config.yaml
dataset: "aerial photos of the United States (SatlasPretrain)"
color_jitter: 0.2
cutout: 0.4
encoder_residual_scale: 0.1
fusion_encoder_inner_norm: false
fusion_encoder_connector: "linear"
optimizer: "muon"
Rows from block 8 of the fusion encoder of a small model that answers yes/no questions on an image's attributes, named by matrix and row number. Rows with one number belong to one neuron. Each number is 128 + 24 x the weight over its row's rms, rounded and kept within 0 to 255. All counts start at 0. Numbers have three digits each.
After each neuron's rows are labels from the 100 texts, of 14976, where the neuron reaches its highest value: "tokens" is the input token at the peak. Only what is clearly more common there than usual is listed. The data: aerial photos of the United States (SatlasPretrain).
# fc1: MLP up (fusion_encoder.blocks.8.mlp.fc1.weight, 768x192), inputs 64-127
# fc2: MLP down (fusion_encoder.blocks.8.mlp.fc2.weight, 192x768, transposed), outputs 64-127

fc1.369:117121137185145100124113129153096153118116092117111142155122142094134201090125097161116139113102110128145125048138052143132157117160160079100131171137103146118123168089137129116107143128102138
fc2.369:182102111123105122118100172105102098109136090141120136110133107108102167083122128099146097151100080125141132072135130087123136128138124156165150145152082113125144165148117136129173091122121145
tokens: "crop field"

fc1.548:154154151081118166115121098093166137085126133133140120102104148115147135144144084092124117180130088106088170157171136141112145125112142151133075137114120083135150120105124110121118111179137124
fc2.548:109132137149130138151132160053145142129119096103115121136170143085091108111142109105119140143158196108108112121118161141119125159105145128136139132145174127144150153150139147132081092087148080
tokens: "road"

fc1.198:116123171145102115128143149104128134117142114155118152141111114158155111117107096101117164098137074117116085060155043139140153098152149126097163101148121148130132092117153096162139108107098089
fc2.198:154125147108143166143091132152113135142141093116126158120093124125177123146121145117143141121096114151123151035106153114103157123104149130139110126112144154133153130137138130122146110162120163
tokens: "crop field"

fc1.567:111128094138116118121163143123136110165121167097126144180161110105109127136113113104200166137184097118099131134162131095105118105109118148129075110118114108124125138109153092087113131096104142
fc2.567:130105155160161113159083143134140155123124136131147114103104142126123125075116138141078144067123161137116136141089132146147088121144097135121185104143096134130144134131124152147117129115146149
tokens: "railway"; "parking lot"

fc1.182:128138122123112123110133129124136101161122111144128112138090100159111133128146127139152099131128089083158126043187019141159162103125123154162166112129104131120134167118117157154132139145150108
fc2.182:174104146096103089115109119148135144104168137148125130127123138059145123109112132130105132139148084116102135106111106154091095153134156089178103174121135116140099134157150135122120124132116178
tokens: "crop field"

fc1.726:123122085115124146132131118125118158073114155113109150135112144118178113129148122134125132109119146102195157072130008171133130116146150155100129144122103138127125115141118117109129142117088166
fc2.726:142120170109104120089125187092143140138108102167159127120127161099116125160098127163128138136109181059135125059141118103114136088106120138081119132121148104116127095167144155109115127127109105
tokens: "building"

fc1.57:136127087121128166122111113134105120115114138138130152146106110151126138130151145114108156142139184169138144170255255087140139123129109165129149129149124092117131149103144135131111126107118120
fc2.57:084128151165160153109119142111090143128131127129118160143102150118116107115121110141131165138135226145138166240194165150128104102145127130146141102113108150124133091090112135088117134145142159
tokens: "road"

fc1.192:141097105141121110143086181128146129123152127108127166153129138141160107116161126126112134111131076103117120040145007156084148101143128123099111100136148123132108151133145135130126138121095149
fc2.192:138116108142092098154161124135112149135140147157137123125154111148146169120123106153162112126124091147190165063140047134100128144158150119108127108149163142139153168122133099126128156139121144
tokens: "railway"

fc1.648:134137162121146145147118128134136106134107104102122165175146123139133110119170116091113161123152119103163142042084049138105121113141151141088128134124133108122102149136158107126096136125153103
fc2.648:088138119123151134132102144127096110144125140130109155141110111114126116142087063133113146174127118108110136103063092149206125080156098129135105124135140149119103121095117163101112126123153090
tokens: "crop field"; "railway"

fc1.632:135123155129090122123084130142130160124129143101123140127106097115131125133125093119120120122149124087107101042138000171125091102133122154121153137118116121106125129153130135150097116111118114
fc2.632:171100125122126116127122145104135116113113138134114170133147130116126173144107126134177121142096092147156172098119108121112147129103150113106124170149153108150108154162169144110131118119070148
tokens: "railway"

fc1.628:162127150112120142149124111090152143132070123145143130174121181093089102161107105108121103102117159130124140125123124119133128124096112147148138140158176167141125160114129112157117106125101115
fc2.628:126130110120140133119109149162132155112165117149145177085132150102111171128161135126182138128120117086140105119124147132128116158169084153092113084107108136157156119090119153138103115164132118
tokens: "road"

fc1.176:106126149137149192154129091108113116136108130159131153117107109113171150150129123093157147171161152091154111053158033133108095137136128095145079156129146128109132086126127146130157131147119091
fc2.176:127130083132109124126134127108104142150143082111081147128145129144166132116130128164116139135126143123147150000064110121137149097104144107134128116142085141112138141132143120136125155148146160
tokens: "crop field"

fc1.138:133145103079159135106127149138134124101127140119121136155081173100086103152110109132136115127144111146130134083102091131159113136133067149109099145141161110132134161137135109102133120108130119
fc2.138:104113121120095159156119151091087153157104195152102154136154131094144115086152099135129138152148150134125108100076091137124122146123121143165119072124116143112114140122124146144115128124116128
tokens: "park"; "railway"

fc1.137:146127149097109158149137147108138148134125089123111158137122081098129110132125147098125128106167119165110095129170112175105129111125107141140194125098148118135129077153111122143147140118124142
fc2.137:137115145144125087118111159105125119158166157081149107124120143129109152132120112125159167128108107115126148076153123160125097131127141174158127109112122118128154164134142100121124145109132156
tokens: "crop field"

fc1.464:124117114142120116142115174172126123110116128149121184130115110128134137145119146125129114117148089150095102141142038136147116104130136114165105126131121121104136131089120129123156151125122094
fc2.464:113153141087115130147139108110171154109142170186116122148139127102151108163120084121170129091095105075145119049095146136117100081145136114122152138125146146129133141156149124149129130132113133
tokens: "crop field"; "parking lot"

fc1.30:143120151130123128128120107160137149142105176135159159118142087051145157113097117152110163123116150187157072122142108101132092102117095105152114156131165153113119117120163108150123120130137126
fc2.30:090117109124116119133128132113152130096136190125143154141107139185143146126151133120153140139111119140118148084075156127118164148136113090136115103117129122129115133127119132134105119149127109
tokens: "park"; "parking lot"

fc1.495:131113124113138109110149091156114094109117111107123146130094101077058116141158085134094133126130088141164113155171133121166126125091144120154132126130136136131118163145149125133087152152137128
fc2.495:091153130127101102145096124117098165179166147115137146126129143105145123133135136130137163154107139168052128109108131078095145145116092125140155121113110148126091102084102138147182102140102110
tokens: "road"

fc1.511:126123116138118159131156097194131123144166127141126125144165136093123161150147094121109187091119121125109106089113048117107169132114146176148104156128118156121129136133107138143148129113109142
fc2.511:180136190164101112108111128138156158092081051133136129145128123141142107127098142121147090152125178143088118089104102115105120140110124077164098128167152123144114148158137103134123114150131115
tokens: "building"

fc1.542:104117131110123157086136095152104121161120116083087125106134115066106123128128128134156134117134146114109117139097038101084103091096122100110127116123133139119142113130152115143112158131128124
fc2.542:157135138178141083146102151142111129112123090131134147132167146145123087103144108160116107150094100165116113093122175118150125145167136137089125146130153073150130134176131141139150121153116130
tokens: "park"

fc1.710:147149144101139166116128112126136140155152103118138124140154107136116151137173112123053114133140170138084126075090110148146124173123145193153135131124121108140110153105150150150099146120154084
fc2.710:108148137107093148153094142118134142122092119124167113119106119083104088107139114107128112126139108162099116093135063149100132130141084121098118104110123137165128149122081133195154125176149139
tokens: "building"

fc1.221:158143097139142130121111167130124141155154113126128119132106155125088089093105152116128110129112113149140133181228253109123147145139138154149122097135136149122118124112122129128144112134123148
fc2.221:117094208144111131118146104153101141117130133156151109096093094178138120157135158127140088142117105196065141113090124117108162143109106079134124158126135167123091125148113105155114147123083147
tokens: "road"

fc1.743:132154108084104139155089118136106109095098086111148127091100147115122136122105159148165103125151088119166124130162081116100128124151093094127116114142096139154138170151146156130108120142152082
fc2.743:140144187135102130126163166080144134140107142153101139153146108107104110127140073129105145114128121100133129125120107110163132120131174180174120108132135111101123124152167110124121119144156143
tokens: "crop field"

fc1.150:151100095124145157107109116117121137132115101145154126125098103106147129118182127134109141163127159157166105143186130121096127158131147176146151140092139116092160193089151126133124136126121130
fc2.150:115138119132140138170108147093117177093132145112128161133115153106116113177112145133154183111172163146067083134183115095107113115152117131128138117136098143097099129122143127085118137106174120
tokens: "road"

fc1.271:157090143113111143135165121128119130144176113175128134119109133092116161165108123104140120117136090088134165096133137145101117124130142105149141143175142108158134124105168080108114152142149153
fc2.271:086147111119135078130128128170156148162118128132118163145134121111143122124124101154141112098106134136139122154106102121155167122079143166097110117138138175115123172113107165135127106106112092
tokens: "park"; "parking lot"

fc1.203:128106150135134147153117139123123147121098134114099159107113124121146135119148134112105149123128095110137121056081000135145122094146114118158102121143125124132123121127145131133113136109126119
fc2.203:128139072131159139148128151108108169105112089104123149113116140137146126121146123156107136150140099130133150037065052153146089153098117095075080127108125143097124132113143129129157131154144129
tokens: "crop field"

fc1.205:153099120149110123104113146118133158093116161140126142126117076112113172144130145141126154145140115078135128087119088112135119138094132140134139141096137103106142132158138125143091127112137108
fc2.205:113160147090164160151118158115099101191106137144101178159163185099141134090116146136150176144118141146119141060104098117101097122133098135134137125132116100133131118099134123146127136150151112
tokens: "building"

fc1.69:119156126167134172114105123107085136137129118151088121130127149141136146177142138107111125141118086162163116072093087149115125117131125152107099137132089104140142189134124120126127130135114147
fc2.69:091131129120144113117101148153132130145139146108087159103132167078131141143130145147160170092130112095123148069125050141102131138132113089092095136110117126108104121116146172136175133145119113
tokens: "building"

fc1.529:149101100167135133145113144113097127116097121133132119172099113145139105094167090124122135133128122140187117098148253080131096150122113150147097137113122115109107089101091139135146123118116118
fc2.529:093126126113167150142112135149109137131122094154186113132167160134134123112092150153160141148134059140148170238149159132109121095131127165134141090136110109127132160126129178134101130148165101
tokens: "road"

fc1.484:112151134120111135119103089113112114177114172136116095162117138141086116126115146109131156139123146163120129171167248118138144127150126146151152095107140120136126093120139137112131102142153137
fc2.484:175124160139120108117149139135109127084129070137184106088135110165141099118134158124102091128107157161087140102111179095130142159117130102159118186127107128139118136116151093139151121136118139
tokens: "road"

fc1.434:142171110146153126117102142094154117142106113125132182110165129138102137140125171147106096167119105121097138113139107134086139168119090088094111108106135156168125124110113131112118132125104119
fc2.434:119101150146096117153098124152124163139119137118139086088096145177174137138119146150131123143132113110190147068083112110068151105148140121129113103115102120158159155119136140173110134134118104
tokens: "crop field"

fc1.256:132117180136120119116072110160110122140139122120112112138132109105142141091142115154144085115118106130129133042215083152156117126156120121119133115108130132124097148133126106146123112098095104
fc2.256:148143134150057102129141136108129139150147185110129144120135111161137129120096118120132090110130192152159179050109086131140150167137147134123127133109119155127131123129129091108142138150103164
tokens: "crop field"

fc1.339:140093132136166124110155128107137113062120106120165122136130093122134144133106163114100132113120148088097150106149072103119125107107115171130121158164165115112134131096154128132110148094143121
fc2.339:114130169154140152128082168168107136199143166187146156139140157108152101108132102131118131180134083151094091122080119145159121127137099121119111109115129154116116136122110105127134134164131125
tokens: "crop field"; "parking lot"

fc1.301:121116149136127131122126145133125094121136131127090142141082141141137130131157125115108176124139173132159146102232200136122129114129128163132111118114123081144132163142145127113123142150124096
fc2.301:108127134121164131169097128122102152137119183117102158134125105098115109108153123138138158136128161115107131196135185143105100124122107069135136122128119129067127092063123185103109128110189111
tokens: "road"

fc1.544:098135159143135098151153111150110136138111109121148100094082091126124112139135138093115172110167137168120097102123067120126088125126088138121098137098057117105123176124138142123083115095118069
fc2.544:139147123138133149158121167142117166095103112110123140142130146151140134166120107136163150142133178084074143084109100151123142133145088121143140157120117162119141059126122147145134124142137169
tokens: "crop field"; "parking lot"

fc1.614:120131144118160113146137113176145123183148155157127095103133101164135153128116132137102127114128071132124116116091082114144128152105100132110127150153151152110130150102150112121097114110149093
fc2.614:108103082130111107112120169066153167094118130120099166132157099106152111097164108083135151140095121111135122106143106148086148147153141143123102136079141103157134138154127121121128147119086135
tokens: "railway"

fc1.139:122115124144120156101111124089125137125104080116150143114137122123126176128117086146134096110093111106180137119162162048096127108082136114126141171136127103133181159142136107142166105148154121
fc2.139:141142125093100099132136130149150137120117180109110134131122121125115099139147142119105143155128135138121099194130137150161119135153148143134161137119122118124136146125140119086082152118091135
tokens: "road"

fc1.753:121115105100119142115119113135114137137149108145094111144147129064135136117134092129144131130161192134145139050073000141099110133093098116113137142116139166128143132131132117132145093135154116
fc2.753:162134121130125082101138124143175123136133121109139100120145140081121134132107141113079102131132166088177145129163077109134154146154165129127090148151163102151101136183104137141144104134083081
tokens: "building"

fc1.451:123105131111152111124122126098127164127125148081133122108110108108112131132152129150150150186143167113133123002142111146151097099140131162099104156126093133105121162136125152133116128131128102
fc2.451:093168108146165164104083121102099099095097125140135134096094124179144145124130133122107117118110076132121121074105101150075098119130137139161148144089119107143120089158121162113086143130105114
tokens: "building"; "park"

fc1.85:165157145126123127165114131103142123136133117115140126071118129108079132120135161083091109135144131176140130130117106129131125125129123106109088146106145095096115092160162148132138079173173127
fc2.85:136161119081123166123123141117127139104116116121147143143136155170158127119166116129144178107085115054096103118116152119172105116133137131152139134125146135148120156113138112150100121133108087
tokens: "railway"

fc1.693:148105119123156142153140104111112149146081134134148142111132131120161118095115147118098131129090143110144148047116098102080104131134143114145147160127110164123094106104112170131116160135179172
fc2.693:146116086145116119102139144153132133129172145112116117150144140081090142129113122130102160127122110114105136113079069134174146168131101160133112155141158110111120179169124109110158095171111155
tokens: "building"

fc1.16:140157131159130141119151151118152135107141137142129113143119153106142131163150157129129135137154111101142110078138079109104119107115099082168138110114121126149112134123177140124091127122086147
fc2.16:118121117118134169121129143142123142154117111130099152114119139087098097142092109100117171105104141076115124110139120122157130148129153105104124093128075098138165117123127131133151101116115164
tokens: "crop field"

fc1.732:147141146116129145137107157116097094130122107140122123150109148066130104133132124129080106117144146106147102157161106108123102145083107152095074155162129155111106162163142142133134130122117124
fc2.732:063175123147157145155146125132178124097117166131156099158158150175135141143160116130155116152089130136103159130109151125112153133143132105144156070123170117130112118088125131107146118156153103
tokens: "park"; "parking lot"

fc1.541:131120156126106164123121131145143117148110111158087163106108111121098163115118148063118140122145099128132124053100042132107089084135119153150127105144127144133140174153132142159118134102150100
fc2.541:105145162145178126123122149116150141131106084102130124152128127080123129126161143149180129136118146068132098056122072172190079065130106093124100122092112145102133122121148176124144113118120124
tokens: "crop field"; "parking lot"

fc1.616:137086139149117125145152170108134155170116099117102158126094154119153116082136112140110132154150121149124152118125028121139135112120140137097115143122145094172139176102106127124137173107109071
fc2.616:165142114150130180156101156139125142168123114126129133115143158136123091147141132115128126143120120064124128102137138161135125129122099111075117117101109149113151145136093135111074149127144158
tokens: "crop field"

fc1.231:099132140138138083137094121120127105096100100136109202091165153122134161129162142158141120151124169124157142137141156128121154098108139121109150098162129118124093130149152123138117117118124094
fc2.231:153160140134129153146120136126157102137120154077130101148107129090105129142078117116160129140148117107104152164137146085115126150106135106120111133068120088143095120085127153136085136087130105
tokens: "road"

fc1.397:124132080129145141160127120130123150123115111122122129136128121113151129140146122104138143150122084094131134003071026134093110140143106116132130138129123162116096142127135136131118153118139113
fc2.397:180115145136085089126168087127158109110137117106113120116136106170123183139142117122121104119149100101120155119144157131146111150104149142095142123133142106153129184174126105159120166138100135
tokens: "building"

fc1.575:130118153120121147124137159151132142110099130121143156121131155147082117142151146105117153117118191167160159172173151091145142106153118146175132088130114101113140133126120120140144111109136110
fc2.575:126101157127136105135114183114162161114144162114131169177119109110124128151120115117180123127096142127099113225132135127146102126114130125154111142119153127145139146124141109111096122154146133
tokens: "road"

fc1.395:101083097126165131131133124130145145127158132126137147125156131086177117172151167098111136175163129140182099078129098122164110124147106154104064179134112112114131110151112115162116127128114080
fc2.395:156162132151124120128090101113127151085142108143108125118092123139125143119123122115136132128093117146102054099074084104115092129089107139150149146116144136135128177130121146134104129103150105
tokens: "park"

fc1.407:130141140173162133124125126158126106145149120188142112103132168080105137143138136076120153103161154122128132197148167147081142121090129123180103099092149102103135119105139091145134118155136085
fc2.407:142083128102115109130139083142077085143082128126158127152117119143114135105157147118192115150082130151192143183148068129136127172099121118118157118131166125142092169149140116107152116145134130
tokens: "road"

fc1.622:116100102124144146129092098142113125165142140111151134114125180140150135132147140132135133164177132115135127036132103163089107121136154141118107115108124132140155155117120139148141082130107066
fc2.622:123142118145143130151122151193126145101139150155112166120073120122083118105102108083097139119094133143159170102104124140108075099133102096096169175118153131118090112122143081097078145130183145
tokens: "park"

fc1.573:134132121147119156109109134156156172150099131068140137148106129104103092087147121141185105123134106117124140128069119136146137116141118076123150151151103128147105179136148142156109139118104124
fc2.573:090166141127136095170124138142099077129156165134139158159126156096135114150150121115124145148149071142119104093102126132158155115144121176102131125139129076139118135149113100118142116118136105
tokens: "crop field"

fc1.40:078099120129133166173125133125137134145116123143143152155093135148159129134127102093126193112136132145137135100141072151112120144166116140077127131118093114126119107154161145150106107120090111
fc2.40:124131101137123130116151118115124126133107115114073153112121143077128084088105143107115142126179162139123106070203109096080137114119117111156097119129121147130142157138091129137148177139094175
tokens: "railway"

fc1.239:139102150097117122133133138124169104169161138152100179092140118122132133125096146120172128162141109144174138143144175119149095105116130174128152091112125134128145124146145127116153093116132164
fc2.239:128131151072120128148122136138107116091151140144127092142119120160103129134153145107143119118109133138137111127127120137130120132148112129153105152134115149122154187120130163132162116124097155
tokens: "road"

fc1.485:114142162124113120104110149126132121138145130129103104090148126160130128127161135093119144146115196144141132125179248105155116126140117139140129105147139094184086146110156116123100129124119113
fc2.485:085139149103107132152098128146119110154142199125121132134101109118137122104111113122106166105111129109132133255166164145148160118119098114117131139088136126116130113133132146109111114148169088
tokens: "road"

fc1.190:167113145096129180122122128082117116112068102141135149127188091121133121073112131099101122141134145145146129102129079157143131156085139123119081132137113137130094155133155167168160145090120146
fc2.190:153145096118132140115089128088147146099144162137134143163099124106130121175136166155093136158150104123089111094086143136140077116143108123127140155135156101118096107119141130091081081126158133
tokens: "railway"

fc1.348:119144173131111151139150103130114131126132131129137144130104102163114142119152105115134170109148179146186143137189206153158109148117107159130125112127108111129094090153091122138144136102107127
fc2.348:124155144100112099140112134127121118153101147148070155133163124115081136152126117117162095156153140210094095221168121111097121131133147124178154159125132134128125109126134128129108105110118128
tokens: "road"

fc1.760:141134115086147142138123078087107092170148134142145131087129098150131131126146118124116108143123178121152155081131047155107175149127118188114094114107110132093136143137150125125121113114131127
fc2.760:116142109157116149144115172142150114071111091074101160116154190147144127156158160126141135146135106128100156085143137116125091119102142087123114168146156114149141128139129137132137141132094112
tokens: "park"

fc1.681:142081065151130145144132161115103159139142112096154166137107173161153111113125098152151127129137173121162109022119100117108159092097128142133122136121119156143141159139148106149126105082113136
fc2.681:100180112099108103201101130138128149131094163161164118116160161133140118127149099102076153143149116131094149080087079135151109106135111104067166102121112087127117109107120147102139103161135133
tokens: "park"

fc1.252:090121150123140113169132107134114132152124120139129133113120115068154148122125140149065118154152128099152144122098025129094166107146121164124133128131087117107154135137145138118135105128161143
fc2.252:143109143127085119132137138142146127123146117117136116128140097134141119082106157129078105119111112111123124142150072125176138159086143137161135156172177132140168136149173089146104132161080111
tokens: "building"

fc1.14:134103110125133124105122120160106160114089114122128170128114095112149131131127135087142147144149109120157128073124045119126118115155116164154108163138120112115133172138148154130118138119127121
fc2.14:126143099138117123164141134141144101098111132150146106108126138149141149122150143125138163110133147148144153052097105149087088098104132121134148149120106147141116134104103181132132129152146154
tokens: "building"

fc1.19:135168160119137131147123150112104113118149108156104111082116184096107106131136089099125160118140173153139099148142177140174146120154136115120116132107141077133099110109109145140115106134117085
fc2.19:107120105118158147122110088116131146092151150126116093106096107128127157145157129134162185130111143128096102178145125127117091181109099111146140126139138162150120144089133111096074124133168082
tokens: "road"

fc1.26:124103143126122106142095134120138152118113132101108137141115131111130126122131119121122143106135119126135121000108000166101100126160108142127155142129144146147143141129133129138119149124105122
fc2.26:145108119170120111095126157174175124177128129116114136114123103107116153116090172118157108165140102118123122090102056099166131142125156126096127112134142115096149116155122132124153096114115098
tokens: "railway"

fc1.766:124121133133136132116135124123106126139125103155137127116105113127129115125132109099128150156132157111130109058083039151089122123127104143094133141137123096110122159105177091130127126119132118
fc2.766:103138121136154135167104150116132125122087164123111145118152139140119163142137099118106178101119067182108138041066067111100073106143136083118138104111139173150131121066136142103110124159125145
tokens: "building"

fc1.462:121103131116153160143126137133159153121137120099132161134114114097144156109131144142108122140150179116160149013160065114088124112116119144131135136134105088123138181110160144137129143126104119
fc2.462:100156134132137134154064117125097114145115163142150136153147129101150140125124106126096177129126132142071126072085098150126093072145113103104138098106129141108122094122138129131110112144154113
tokens: "railway"

fc1.673:118137156160148104129145096132141144099116179137091118146097144128143115095115098105139133114111155151155136082139026158104120152114094114137126136118132133103110151095129112105134139135146121
fc2.673:144095146116151119146147138137102144105136148133111138144141109124138171141172121148138162121094110095138169033047142135134131170141161149121115118137122113145121144129106137147127133141106135
tokens: "crop field"

fc1.456:149118155135134141164119098106120080101144137129102145114114097138113147133126145118161122129116157101088082078128100173159104163126139119138079123121127177108114163140109113116082155132132121
fc2.456:154120129137103139111120118138141160147136139152162080127140102057144142122112123118170101121137130113150197102071080111108186115153071146160149105140112099108089131119151086159151124108117110
tokens: "building"

fc1.717:148130126169124140144135158122118157104140107137124167134114084126138097109140128136121146133146170079135150088108054107115120155132103160128084088120157125106122140089120138133129153154142078
fc2.717:102144122112118163112146082102124153129099187146119130124170126140139097136117151141101142132135108107093112101128129109110171118086130100126137154109132173138131138126159176138124112144150202
tokens: "crop field"; "railway"

fc1.630:103102107119132129149132125142105169137140108121145120109102129159133115115138101108157128119150171153115132082122041189121120140139107147144141117131121150132109151120121102162119089123122098
fc2.630:160157145165141122175140131112090160086118105126133183134149143096158110135106097066109114161117123144116124069089126121152116140123104116140129093119136103136140154107143125129123120130102164
tokens: "crop field"

fc1.88:122133107149129147093111105168134137169133149146146090122120106108158113127147131125123126125108143135151149164204155118134168130085121149147160138092116138115108099126134128156154099163146119
fc2.88:160134156123162110179139146110147135062132168132123111136129105146094142127147105129140113156143118187104150120176175138106113165116126149102073153167164126126157123173115154124104151160117147
tokens: "road"

fc1.751:122105139113109121115165113124114123139139082106108112155147160119120130140154154112160092144128145157111125191205221102117131147125089182154154180129081129115149143096121089156154131143131103
fc2.751:160110175160106083121136125128151114132142117148154093112115110183147126146114146125146077154153109145160153105114092115125162104136135134140138120162148098123108100180103112164141132153066094
tokens: "road"

fc1.594:098146122133122176158111094129113096158126119154128116119135133123169138155122106142116123128147170178113138187225111139153149144136154158126127114111133107130142075129136115147135109177125134
fc2.594:142095164158147089115119149121088138110117144171100115124115103161145083114106101105138112152100119109111118092130119110092114131105116151086155138137118149166105145123104152124107154154144105
tokens: "road"

fc1.94:126122105126150130123163128130147097121114123133131132129127127138115171121158113109107130104152182138145104153189204088144123108130125190128141157148127060133136151099148159125102109154150089
fc2.94:096167174143153165141096109088112098088110156128130138147113137132169112099172107138125168107125137171143141202198156118100092125162118093160111123136145153137125142131082137111149139127128094
tokens: "road"

fc1.179:099165155125115125117132123155174094155131092126163113146127142086147099090121134120097126131111135121140135060090055141086135154114120162079116145114135151110100120155100135150121126140143175
fc2.179:167087181132101119135146134109141125119176105106189145156129082156104129115127104149132114126114146141106080086133104092080146138145133142169109103149110097150153147148145103121123160148075161
tokens: "park"; "parking lot"

fc1.204:145181124098145144142157129079136101123097129102086136131101155135106094127095135101154144137173141117140101058131043143132091121124112115108126108120104176142107142142148119133113104150128084
fc2.204:112156108132159147129118167141123180108139125131109130125133111109132162131155147108087159108113157131143145056068120117122104139150082100140147142115113082113155092111167163126133126117163145
tokens: "building"

fc1.183:143116103131113122121122108137128150161128116119101178112120112126161130147149154099112100156126134139158140059158099136160109103156133170140116143113141168131154147150124088114102125126140104
fc2.183:137163078083148126153141157123167102107129086121148137137096100107116158176126105130143154152117125081156119149085103150124125112095137149125129104117125123132081135082150146151140105106123100
tokens: "crop field"

fc1.303:106108186118101129124063145144107120092129115104148113104124141057214155144174160122131096132122104138152109160155147164128135113146128147115122140143128118175124142131117118153152131150150095
fc2.303:152125129087160128149173132118168131191109156107134156103117114121095136125083132125165148157125118107101157166181165126106108079118136107141100117116138129141120135130139101106065149099138144
tokens: "road"

fc1.610:125111145094156092117149112122158110134127123123152153150158100134148121162095113135075136128124090148171109119086112140189156105090130099107170089123116125133154126156113109106116148126100181
fc2.610:128126145113097135144117153109171154130109138074164139131119121133117143110123098162131153133123154101133094085141078111125104154118142169143123156105095104135172159128143127138123147129126104
tokens: "crop field"